config.toml
image_size = 64
targets = ["cell type"]
num_classes = 17
cond_dropout = 0.2
activation = "gelu"
layers = 8
beta2 = 0.99
eps = 1e-08
steps = 16500
epochs = 43.5
warmup_steps = 3300
weight_decay = 0.3
Rows from block 5 of a small class-conditioned image diffusion model, named by matrix and row number. Rows with one number belong to one neuron. Each number is 128 + 32 x the weight over its row's rms, rounded and kept within 0 to 255. All counts start at 0. After the name is the row's rms in percent of the matrix's.
After each neuron's rows are labels from the 100 images, of 14976 (inputs lightly noised), where the neuron reaches its highest value: "colour at peak" is the nearest of a few named colours to the mean colour under the peak. Only what is clearly more common there than usual is listed. The data: microscope photos of single blood and bone marrow cells. In brackets: how many of the 100.
# fc1: MLP up (model.blocks.5.mlp.fc1.weight, 512x256), inputs 128-255
# fc2: MLP down (model.blocks.5.mlp.fc2.weight, 256x512, transposed), outputs 128-255

fc1.416 108 [ 99 137  93 163 107 117 124 150  95  88 111 122  81 122 152 133 209 170 127 195 147 120  78  65 110 155 158 146 131 176  86  55  96  64 135  99 148  97 142 166 117 108 125 115 154 107 148 146 105 149 174 142 145 123  98  79 141 144 160 172 124 162 144 127 125 145 164 148 126 148 126 165 134  95 169 110  88 134 146 194 112 150 113  83  63 105 126  74  97  83 106 121  97 107  95  43 117 106 158 127 105  84 115 146 148 144 138 113 120 108 113 155 142 119  97 171 124 121  96 149 178 116 105 108 145  71  90  61]
fc2.416 112 [102  54  97 147 172 125  94 107 157  91 154 142  91 114  93 116  77 139 116  97 173 110 123  97  75 133 149 164 126  43  99  75  95 166 121 158 125  85 104  98 107 136 125 111 139 123  95 147 130 133 167 191  85 160 159 168 149 128  98 109 148  66 128 143 178 110 157 101 151 156 159 153 127 117 117 138 160 112 155 183  75 157 153  89 222 166 153 120  93 129 144 134 165 133  72  84 137  93  68 127 157  95 145 166 122 108 136 146 156 124 160  90 136 156 124  69 128 112  87 113 154 139 135 129 128  97 138 190]
colour at peak: pink (73)

fc1.18 095 [ 86 104 126 124 185 159 123 157 125 121 134 153 118 127 108 152  92 115 124 151 135 104  73  95 111 136 173  90 148 122 125 100  99 116 125 140 121 110 125  60  98  63 169 141 109 152  59 101 188 109 148 106 101 116 160 109 131 147 108 110 101 106 129 149 120 166  52 138 207 191 130 146 157 117 115 194  79 100 113 171 177  82 115 164 101 151 183 100 128 115 111  82 150  97 108 114 125 152  84 109 157 136  92 123 117 164 112 113  96 167 123 132 158 179 139 164  92 153 116 145 127  87 122 136 160 143  98 125]
fc2.18 089 [109 162 134 118 132 160 114 144 146 133 149 115 120  94 152 143 113 176 130 103 158 127 145  93 155 118 130 113 149 134 107  98 139 136 123 125 113 108 135 183 106  86  72 133  96  89 217 108 180 109 119 146 159 132  85 136 151 187 140 135 149 175 121 130 126 146  52  94 160 139 136 152 151 107 129  41 199 131  92 165 206  65 128 130 170 127  59 142 123 118 135 115 101 160  86  71 120 136 168 106  94 135  86 149 136  74 129 134 116 118 209 138  98  86 134 113 202 112 147 138 115 173 115 119 103 146 144 153]
colour at peak: blue (41)

fc1.110 081 [156 135 162 155 133 116 130 126  51 171 147 147  42  92 150 187 130 119  88 144 119 199 177  93 144 162 144 184  81 174 137 132 123 130 107 173 147  58 133 114  64  40  82 146 106 130 140 162 165 124 140 127  98 128  96 112  88 172  85  92 103 127 140 118  89 125 129  70 114 151 172 120 146 138 112 131 114  85 146 196 141 102   0  92 118 171 144 168 145 128 147 157  99 134  86 111 100 165  60 117 142 153 177 127  75 160 188 106 136 205  98 133 134 176 135 187 139 113 119 109  91  96 152 120 160  98 181 131]
fc2.110 095 [133 143 145 150 163 107 124  98 166 116  91 148 142  47 137  61 110 103  80 121 109  38  84 120 132 152  87 119 139 162 141 147 145 157 126 165 126 187 138 108  97 174 107  91 167 122 146 119  90 147 147  91 105  92 130 174 154 215 148 130 124 107 134 139 114 127 141  95  21  91 122 141 129 113  60 124 146 134 115  93 111 142  44 145 133 154 109 170 104 130 142 128  87 141 173 115 168 123  96 117 129  88 151 146  99 116 149  92  34 164 134 143 149 147  35 124 122 140  73 142 210 118 138 126 155 162 177 129]
colour at peak: grey (61)

fc1.407 122 [168 144 185 154 167  85 120 141 124 144  85 177 107 108 110 125 139  86 138 105 114 141 135 154 106 123 150 129  74 199 112  98 132  94 137 130 128 111 166 112 146 150 136 113 139 187  92  91 155  95 167  82 101 115 148 124 163 140  98 186 106 224 100 145 151 121 110 121  98 127  97  81 125 147 129 116 107 100 122 129 130  98 127 155 120 132 108 131 199 103 154 133 158  49 113 122 149 122  59 163 139 178 142 180 132 189  71 107 162 153 130 156 180  94 151 174 171 163 128 186 104 115 137 185  78 135  76 153]
fc2.407 103 [161 137 168 146 117  88 122 167 138 110 109  60 133 154 138 154 154 130 153 160 129 126 127 137 127 120 144 126  65  63 148 115 146 149 159 120 121 111 165 153 176 135 113 119 153 101 171  78 139 143 126 151 143 124  91 135 189 118 145  37 132 165  97 121 120 138  99 129  99 126 161  82 109 157 119 125 129  99 125 125  96  93 123 133 119 126 181 142 190 158 172 140  80 206 114 121 167 135 203 195 118 179 166 169 134  48 191 144 138  94 131 162  72 168 122 122  76 152 122 182 145 132 120  54 183 133 187 121]
colour at peak: white (54)

fc1.215 105 [138 126  98 106 166 116 137 145 164  94  77 123  98 129 108 101 148 114 183  85 136  93  72 153 137 129 140  91 160 103 129  85 127 142 127 114  84 153 157  96 103 199 101 113 151 153 165 113 167 118 148 106  83 126 104 129 121 123 159 158 143 105 110 119 138 170 180 164 161 171 108 159  90  67 202 138 108 155 151  75 122 120 128 134 136  91  73 123 138 166  99 116 183 141 107  81 100 123 148 146 122 139 144 100  89 108  65 105 110  52 111 120 183  54 179 125 129 130 122 176 150 137 182 115  78 143 133 151]
fc2.215 103 [152 145 100 122 142  89 134 131 108 132 117 149 118 108 150  72 123 175 140 169 142  81 111  87 111 139 111 108 172 151 145  95 144 126 120 143  91 161 158 120  91 206 152  77 149 110  94 136 146 151 188 126 156 123 152  85 147 141 132 103  99 129 129 159 120 139 173  76 162  79 142 149 103  73  97 130 177  99 137  87 197 113 110 120 130 160 174 122 146  69 124 128  52 105 121  72 115 149 113 153 158 137 135 131 153 147 109 129 161 198 147 135 110 195  96 107 136 121  95 185 120 131  88 106 170 151 134 173]
colour at peak: purple (73)

fc1.135 102 [154 136 119 133 151 163 106 125 117 156  99 171  89 123 105 188 131 110 114 153 121 106 136 125 125 168 170 124  72 160 127 171 123 111 107 152 166 124 141 126 126  82 172  99 115 117 105 151  88  93  93 132 137 129 165 109 123 138 117 127 148 131 146 136 105 108 110 101  83  73 159 117 221 116  86 128 142 101 127 165 155 183 137 142 139 163 215 136 135  56 145 141  40 113 157 197 137 148 158  93 144 109 156 119 140 136 155 138  36 163 175 145 117 203 118 157 111 126 122  82  74 136  94 131 155  56 112 109]
fc2.135 086 [143 104 105 152 124 174 112 154 116 118  82  95  91  75 154 203 172 164 120 123 122 122 149 168 144 109 128 121  82  99  94 171 145 138 107 104 165  87 147 115 103  66 117  99 115 135 158 131  97 154  91 121 115 113  94  61 109 155 129 120 116 166 134 131 180 113 112 159 101 148  90 107 185 136 146 110 101  67 123 157  71 162 123 106 117  99  61  99 131 207 156 129 206 152 150 207 119 102 114  96 102 115 110 145 119 117 129 113 139  83  99 163 144  60 170 127 174 138 148  82 104 120 156 131 103  36 130 122]
colour at peak: black (29); blue (27)

fc1.290 098 [106 119 103 206 112 156 131 146 122 126  44  92  82 129 149 148 176 142 115  58 146 122 123 145 161 156 142 109 112 151 107 121 104 117 135 133 128 132 133 132  65 153 149 133 107 163 120 129 137  76 164  91  71  62 138  67 141 203 115 103  95 111 195 109 122 143 152 182 135 133 110  83 104  89  30 114 137 121 106 133 170 161 136  99 140 152 147 157 202 134 169  64 137 107 189 169 165 153 106  96  93 130 129  84 164 131 158 140 153 112 156 115 183 148  92  73 124  88 101  94 178 142  98 186 115  62  92 152]
fc2.290 117 [118 167 124 146 112 142 130 210 120 130 105 160  99 164 115 172  99 120 101 195 151 136  78  99  65 107 157 126 101 113 121 115 102 140 104 150 147  99 135 128  56 155  77  65 110 111 137 120 139 149 136 151 158 100 114 125 136 106 106 143 148 154 172 106 125 120 155  94 120 147 132  83  82  93  98 125 122  75 132 142 167 151 112  75 146  95 113 112 148 164 207  74 157 136 149 147 147  75 139  96 147 150  78  90 129 156 172 120 154 119 119  50  97 109 184  97 169  85  91  90 153 122 145  93 149  61 145 117]
colour at peak: white (60)

fc1.16 115 [114 161  66 165 152 130 105 130 111 138  78 120 109 132  90 162 171  95 126 127  31 106 121 115 126 152 166 165  69 134 117 133 142 148 164 134 119 147 127 121 114  92 165  88  67 104 141 142  94 150 125 114 137  99 147 105 135 124  74 144 173 105 131 142 141 112 144  83 104 136 142 143 143  92 110  56 162  75 166 155 160  88 120 103 105 169 131  86 142 147 145  89 109 106 149 154 111  80 129 114 152 123 147 134  68 110  92 203  47 135 120 132 123 192 171 164 131 128 121  58 115 142  61 149  99  60 109 141]
fc2.16 097 [100  98  55 112 134 114 118 116 137 121 136 158 133 119 158 166 115 153 145 134  41 121 157 113 167 128 115 141  72 124 116 126 155  96 183 108 110  93 118 134 100  95 113 152  53 126 114 131 102 144 102 134 123 111 103  96 136 129 194 114  87 153 115 122 129 105 151 166  99 139 123 137 141 122 119 198 104 130 153 123 111  88 130 111 167 112 126 109 121  98 115  42 153 138 121 147  93 182 124 129  96 136 145 122 202 140 146  68 108  95 183 162 132  64 119 143 162 136 140  47 124 136 175 124 156  78 156 134]
colour at peak: blue (31); black (26)

fc1.509 102 [100  92 154 146 163  94 111 151 102 104 134 121  89 128 179  38 124 172 148 150 177 105 109 122 132 104 169 179 104  89 215 130 147 125 134 158 155 151 156 123 136 102 119 126  96 109 144  89  88 123 151  73 140 152 123 138 157 147 112 144 182 104 110 126 153 141 139 133 106  98 109 165 121 148 157 172 140 143 205 165 138 142 113 137 135  64  65 202 132 121 150 205 128 125 113 113 156 194 116 122 192 115 170 108 153 167 115 126 120  73  67 106 155 148  94 154 191 140  99 106 117 113  89 122 134 132 104 155]
fc2.509 115 [ 88 185 134 184 113  86 100 187 154  84 115 134  77 131  77  90 143  62  83  95 129 105  43 139 125 159 147 172 125 169 193 113 111 122 124 121 174 162 160  96  93 106 173 105 118 142 118  93  91 117 191 107  86 109 122  80 146  79 156 117  72 141 114 146 165 119 139 121 166 155 119 156 109 142 115 107 140 126 181 150 159 135  85 112 158 159 166  54 138 152 185 149 124 118  98 144  97  95 163 155  64 137 118 136 111 104 108 122 134 155 164 161 114 102 163  70 101 121 112 121 154 151 147 106 124 136 150 142]
colour at peak: pink (73)

fc1.380 055 [145  74 141  98 136 108 150 209 165  55  74 164 134 165 110 140  90 115 112 132 134  59 118 108 140 167 211  80  94 106 124 131 136 124 118 140 151   0 160 132 131 123 163  70 135 143 130 158 122 102 180 121 106 137 101  45 136 139 156 128 111  86 159 191 229 155 121 149  73 154 151 139 147  94 146 127 143  82 132 173 159 132 142 172 162 147 139 151 168 126 132 176 125 123 166 149  97  79  96  98 110 116 218 118 118 122 155 146  47 138 138 103 128 127 141 155 113 134 131 133 149 184  86 124 145  74  95  77]
fc2.380 077 [136 161 127 150  89 125 131 152 153 142 197 121 113 122 135 124 166 158 132 125 130 153 112 142  94 117  17 118 118 133 243 143 176 134 136 117 134 241 131 131 137 124  91 143 120 133 118 137 128  77 181 128 144 134 121 255 139 116 113 124 127 152 115   0 191 127 128 116  62  83 134 118 135 133  56 129 132 102 123 143  91 129 164 141 120 125 104 132 141 133 138 153 133 120 165 136 128 151 120 127 142 130 203 124 135 130 118 120 100 120 104  98 130 137 114  81 139 135 227 133  94 109 142  91 128 108 144 181]
colour at peak: black (69)

fc1.322 107 [138 176  93 148 110 139 166 167 105 101 110 208 104 142 167 139  73 165 173 103 173  98 160 109 100 130 159 196  87 116 145 144 114 123 189 140 170 132  70 101 150 122 143 155 104 117  91 152  93 137  87 108 150 151 122 139 142 119 199 176 144 151 132 124 121 152 143 121 134 115 122 115 151 127 151  75 177 148 124 170 154  99 111 121 199 122 120 142 104 139 114 141  77 148 127 129 137 188 166 120 122 201 129 191 131  89 126 124  95 141 121 145 118  86 129 153 130 102 114 111  78 151 135 142 118 141 136 134]
fc2.322 093 [140  79 110  94 189 147 182 160 124 113 152  57 124 134  84 127 167  94 139 144 148 102 169 144 137 138 138 194 114 149 112 120 106 134 173 106 165 154  43 148 127 108 155 149  74 146 150 116 107 133 119 105  88 110 149 133 112 179  56  68  99 121 140 149 115 150 128 137 143 136 162 109 164 124 141 178  94 141 131 181 143 109 125 102  71 130 136 121  76 128 104 161 180 112 121 125 137 116  85 117 117 200  96 208 105 174 136 120  93 121 156 151 114 163 123 145 141  97 159 139  97  97 130 104  96 152 117 169]
colour at peak: purple (51)

fc1.482 055 [145 147 102 151 164 170 162 181 133  61  87 133 120 174 135 103 114 156 192 145 103 141 122 126 213 129 180 133 138 108  87 115  72 115 154 106 163  68 125 157 128 102 145 143 175  72 141 110 115  66 150 102 156 104 121  15 131 121 113 117 123 145 124  97 158 154 158  96 192 193 135 158 127 145  83 120 149 128 153 170 194 117 155 112 150 152 144 169 146  84 154 114 110 121 151 195 142 126  88 113 128 129 109 109 161 140 160 113 111 133 127 160 147 156 119 135 129 127  82 184 160  91 128 117 108 136 126  92]
fc2.482 086 [157 161 129  99 195 112 129 167 107 214 122 147 106 153 118 131 155 116  66 112 162 145 156  77  94 121 157 131 105 126 206 127  78 154 113 136 137 227 140 147  92 121  91  38  91 101 126 107 110 143 115 160 162 126 125 203 119  84 133 127 115 121 134 171  70 101 119 123 187 180 152 130 146  88  97 142 145 130 130 121 165 141 172  84 141 132 137  80  61 128 132 125 130 112 116  66 160  99  68 131 111 116 123 109 147 152 167 114 109 114 131 188 129 125  82  93 147 115 103  92  51 112 120 142 109 124 143  92]
colour at peak: grey (50)

fc1.169 113 [ 50 109 102 108 140  93 126 133 169 135  83 158 120 126  79 164 155 104 157  99 120 115 110 162 150 113 146  75  40  90 114 150 113 149 106 170 148 147 112 110 135 142 117 136 166 185 161 129 111  96 139 103  50 130 107 119 103 144 169 151  60 123 105 128 124  64  55 155 107 153 200 135  80  94 156 194 135 177 133 134 140 195 108  72 151  77  51 121 167 145 123  62 104  87  90  97  99 155 137 103 128  79 153 118  84  80  58 183 123 148  82 149 109  74 120 129 141 162 130  91 128 102 161 111 105  90 196 115]
fc2.169 095 [ 71 160 100 102 124  85 128 117 140 117 150  97 140 112 153 169 133 189 153 155 115 100 126 158 159 145 125  85  61 148 111 145 163  98  97  75 136 114 114 133 107 143 140 128 157  87 110 122 125 103 152 108 199 121 160  99  99 120  88 106 187 124 108 109 142  54  57  94 144  81  59 127  73  80 150  61 133 110 127 128 139 175  81  74 110 200 194 118 171  98 141  51 138 178  93  94 113  97 132 119 129  68 166 143 157 187 192  77 101 126 161 131 139 204 103 117 144 157 119 106 116 154  98 111 128 115  55 159]
colour at peak: purple (70)

fc1.508 130 [223 140  81 133 137 156  90 144 140  97 119  93 105 114 106 161 159 165 102  75 164 110 150  59 111  72 141 115  99 143 115  71 105 145 161 148 101 155 127  73 100 170 118  95  97 162 127  68 140 155 101 119 163 159 161 130 102 112 183 134 105 150  97 125 146 126  56  98 149 141  96 134 158 132 135 130  98 141  87 126 100 171 114 164 140  73 142 152 121 183 126 103 139 153 137 112 124 103 125 114 135  80 162 122 100 141 154 124 119 136  90 131 116 114  99 119 131 170 130 190 145  80 108 103 182 153 134 137]
fc2.508 086 [196 129  75 195 127 153  83 155 159 161 143 146 189  99 158 154 123 139 146 163 166 139 184  71 101 196 119 113  94 104 182  84 153 105 177 119 104 127 119 173 150 190 133 111  95  93 116  66 127 100 128 120  99 151  75 174  83 137  70 107 154 149 101 112 160 103  69 144 185 146 169 124 146 142 125 114 136 146 101 119 104 144  78 154 109 186 108 101 140  72 134 117 129 114 163 123 118 155 112 122 108  60 158 119 151 139 111 134 124 129 142 158 142 155 129 157 136 158  77 171 126 152 144 162  88 147 141 130]
colour at peak: purple (66)

fc1.446 094 [152 104 124 232 141 114 129 176 155 108 144 102 129 122 179 164 145 128  93 176 117 119 105 134 105 168 159 126 115 136 173 163  41 122 131 182 130  94 137 181 156 135  97 140 189 142 132 146  86  98 185  82 181  79 122 155 157 156 155 141  74 101  97 147 135 129 157 109 165 145 166 119 123 136 140  68 123  45 149 122 164 129 139 184  96 131 132  60 125 116  95 126 123 114 170 178  94 111 139 138 125 168 158 137 149 117 139 150 156 136 192 163  43 111  91  99 117 124  93 138  87 122 119 167 108 149  77 132]
fc2.446 077 [148 132  95 193 111 135  97 158 169 129 128 162  76  87  81 195 135  84  65  94 153  42 127 121  85  91 134 139 114 115 168 162  96 116 156  91 135 140 129  67 121 134 148 153 194 102 126 150 111  99 153 134  66 117 127  96 144 126 128 107 185 156  85 119 151 113 165 134  97 168  76 104 123 141 174 156 136  41 147 116 106 123 125 172 170 154 136  76 134 128 126 136 136 139 150 167 108 131 112 154 143 163 140 163 105 150 120 103 158 120 102 164 225 151 193  65 124 116 149 119 181 138 138 116 168 167 176 143]
colour at peak: blue (38)

fc1.198 114 [ 78 140 135 101 159 139 121 128  79 114 152  94 103 127 165 110 123 140  83 146 153  85 112 116 110 135 162 110 161  92 121 141 107  68 100 128 106  94  92 163 117  86 165 124 130  92 160 179  80 144  99  99 153 159  69 129 127 146 127  64 157  83 182 120 125 102 221 137 190 114 175 159 163 146 129 130 149 146 147  97 112 205 126 127 132 123 132 107  87 136  53 118 123 187 155 144 114 134 185 101 146  55 164  85 111  63 182 146 105 137 139  84 108 172  96 152 121  79 130 133 124 109  93  93 117 104 133 128]
fc2.198 102 [116 119 179  91 138 116 106 102 112 109 138 166 121 121 114 123 113 121 101 101 136 163 105 144 113 105 109  93 132 144 131 126 109 182  63 133 129 140 123 103 109 108  69 130 138 112 103 192  77 142 119 105 123 170 183  85 105 184 133 198 109  88 185 145 126  89 197 123 192 172  93 140 166 136 133 142 121 148 149 109 175 207 112 133 128 126 123 137 120 132 131  96 155  73 141  98 104 102  70 108 112  38  63  85 162 208  76 118  82 109 144 104 150  92  87 137 174  53 145 116 103 184 160 196 119 115 109 128]
colour at peak: black (42)

fc1.97 113 [131 118 139 111  93  90 142 175 132  95 156 143 130 105  95 109 149 162 125  91 139 125 130 114 165 107 171  81 143  75 137 189 134 137 147  21  91 160 124 128 140 203 151  98  84 190 163 184 120 145 122 119 137 135 153 144 154 104 170 111 154 151 137 117 127 151 146 108 138 126 165 164 113  72 119 144 115 138 141 126 162 140 132 135 135 133 109  93  97 107 150  97  74  78 129 134 107 135 101  82 159 103 112 178 143 146 178  98  83  86 111 129 189  90 102 115 127 109 124 176 143 201  99 175 123 113 126 174]
fc2.97 087 [140 111 148 150 106 110 150 159 101 174 145 134 104  92 162 113  83  90  73 166 131 134 124 105 118 138 151  72 159 188 157 179 163 118 132 219  65 112 121 101 179 203 100 139  71  55 105 158 131 133 140  78 106 133 107 121 120 132  93 142 104 146 132 117 176 142 146 148 145 134 112 150  99  78  80  95 152 126 131 128 139 155  62 146 124 132 136 137  74 144 115  91 185 181 128 132 118 101 138  68  74  81 127 163 119 132 117 138 134 173 124 126  61 153 120 139 124 129 155 180  86  64 159  89 113 108 129 172]
colour at peak: purple (83)

fc1.266 052 [129 124 125 143 161 128 154 164  53 144  70 121 141 147 123 114 108 186  46 151 109 163 129  86  86 147 204 153 111  89 199 131 170 104 109 148 136  73 123 122 111  94 106 100 142 115 152 133 157 113 138  77 124 121 100  16 136 177 110 131 114 127 130 150 179 127 130 118 139 195 155 142 146 120  73 156  99 132 151 146 119 110 193 101 133 111 157 105 141 125  90 147 143 129 121 103 138 128 124  96 134 109 232 127 139 144 136 147 212 141 107 220 119 142 139 126 116 158 121 139 175 116 125 121 130  94 132  69]
fc2.266 074 [119 155 126 152 157 126 126  99 218   1 193 132 173  12 131  89 132 165 130 129 138  85 157 146 157 128  45 135 147 125 198 140 223 139 128 138 127 153 129 123 123 141 138 129 129 128 111 127 125 163 152 148 126 116 132 255 144 137 132 128 124 110 131  97 112 128 116 116 206  79 125 134 132 145  49 121 131 167 126 125 112 132 189 131 131 135 120  85 129 134 119 147 121 133 145 127 135 113 136 129 124 122 114 137 120 122  58 123  55 146 137 146 123 135 142   0 116 129 225 141 115 127 124 109 132 156 136 168]
colour at peak: black (98)

fc1.60 098 [167 132  86 202 132 101 118 182 102  85 155 121  89 126 155 151 166 135 138 129  96 116 127  77 170 134 157 157 125 146 173 122  68 109 117 103 119 159 164 101 129 147 194 123 140 115 139 166 186 182 123 110 128 162 115  94  84  67 125 152 107 199 107 138 162 133 143  73 144 168 123 121 117  78 164 116  71 102 139 168 178 175  98 149 111 149 144 157 102 109 164 136  88 111 122  93 120 108 187 150  89 126 152  81 117 171 122  74 157  95  99 119 213 115 134 127 151  77 106 173 186  74 105 186 135 118 150 154]
fc2.60 107 [161 139  65 160 134 140 120 183 142 104 193 141  95  74  79 168 114 111 157 127 100 123 133  44 116 118 175 159 121 126 201 131 157 129 130 140 133 122 165 156 172 145  74 170 119 118 150 139 183 138  94 102 122 110 147 162  84 156 115 110 154 138 108 174 182 104 118 158 141 120 107 107 102 104  80 125 152 144 105 150 135 155 114 136 170 113 114  94  93 141 135 132 162 131 138  88 103 136  69 188 152 130 101  96 128 139 126 157 121 168 175 119  63 137 105 135 130  78 114 156 150 188 161  85 120 124 121 128]
colour at peak: pink (73)

fc1.82 055 [114 110 127 155 154  71 156 191  55  80 155 129 157  43 122 130  78  98 110 155 126 165 222  74 115 165  80 157  87 129 130 119  84  87 155 128 166 117 154 140  54 133  78  97 161 142 140 164 110 121 123 101 131 162 107  92 136 133  69  95 109 100 134 145 165 136 149 129  88 114 156 143 136 124 166 138  92  92 161 137 152 112 162 106 157 123 120 155 133 105 148  90  96 124 145 124 129 156 109  90 148 159 197 118 159 178 255 134  49 145 141 168 123 139 128 139 142 130 159 131 155 121 153 135 126 137 139  74]
fc2.82 075 [135 119 139 132 106 120 122 168  55 181  97 136  60 239 137 152 140 132 126 105 120 103 131  98 147 114 255 143 112 138 171 143   9 125 137 140 129 140 131 118 106 126 149 120 145 127 120 150 135  91 120  76 112 147 138 123 132 117 148 138 122 101 142  84 148 125 135 143 110 208 103 138 136 129 156 130 127 113 154 135 138 135 168 115 131 133 112 163 126 131 145 103 139 123 139 141 129 102 112 127 114 131 189 121 128 112  57 127 106 121 117 151 129 114 112 111 115 122 255 123  97 124 126 136 121 124 134 111]
colour at peak: white (69)

fc1.42 100 [184 119  86 163 100 123 149 186  80 123 117 148  92 127 151 179  89 125 116  82 150 110 117 134 142 111 153 163  89 150 143 106 110 141 154 131 141 131 102  89 160 108 151 151 143  81 145 116  95 124 129 144 117 169  90 132 107 108 178 153 119 136 132 140 164 131 145  59 121 137 164 144 142 151 143  90 129 122 127 106 140  51 122  65 142  59  74 166 149 145 165 176 167 183 137 103 113 139 139 123  98 131 139 128 140 153 147 108  63 121  72 155 159 155 138 142 116  85 110 114  63 153 158 111  77  33 127 160]
fc2.42 079 [147  81  72 132 150 130 161 155 138 108 142 125 104  25 100 196 161 162 140 169 180 115 177 128 141 165 116 181 122 102 127 114 136 127 136 131 130  80  83 169 161 120 133 211 154 168 127 114  99 114 128 128 142 145 147  91  98 190  90  96 129 134 106 148 162 128 143 190 186  67 132 135 129 166 111 164 114  77 130  89 124  62 163  59 120 203 176 124 146  97 117 185 104  87 155 129 117 114  91 123 138 117  82 136 101 101  99 146 109 139 140 191 113 122 107 135 117 118 167 101 101  94 110 151 181  46 124 185]
colour at peak: black (26)

fc1.84 111 [ 94 157  93 100 122  84 169 148 120 138  69 189  97 117  59 135 154 116 132 171 135 122 130 139 143 151 144 110 120 147 114  81  94  68  66 125 192 120 170 126 111 135 113 169 152 117  77 165 118  89 137  99 156  73  75  85 126 167 145 167 104  98 141  97 103 189  96  98 102 146 116 139 181  90 103 106  79 117 118 121 151  62 114 134 158  93 146 138 132 121 146  76  81 130 157 130 113 202 128 115 149 179 129 110 102  90 103 105 141 145 150 142 122  85 141  91  76  66 118 109 166 130 102 196  57 108 166 161]
fc2.84 115 [113 141  92  95 107 108 160 177 132 152 158  76 129 135 178 134 122 119  95  85 129 135 116 116 114  93 132 129 145 115 138  97 148 190  65 115 204 108 159 108  97 122 143 136 135 163 181 126 120  72 108 129  99 101 189 148  97 136 104 104 152 165 123 102 110 192  96 146 127 158 152 135 155  95 131 135 196 116 103 116 165  76 153 122 133 165  98 142 114 132 146  82 172 131 151 131  90  65 127 131 111 174 113 104 160 168 139 133  90 116 116  98 132 151 186 130 188  64 130 103 187 140 157  58 172 100  95 186]
colour at peak: pink (72)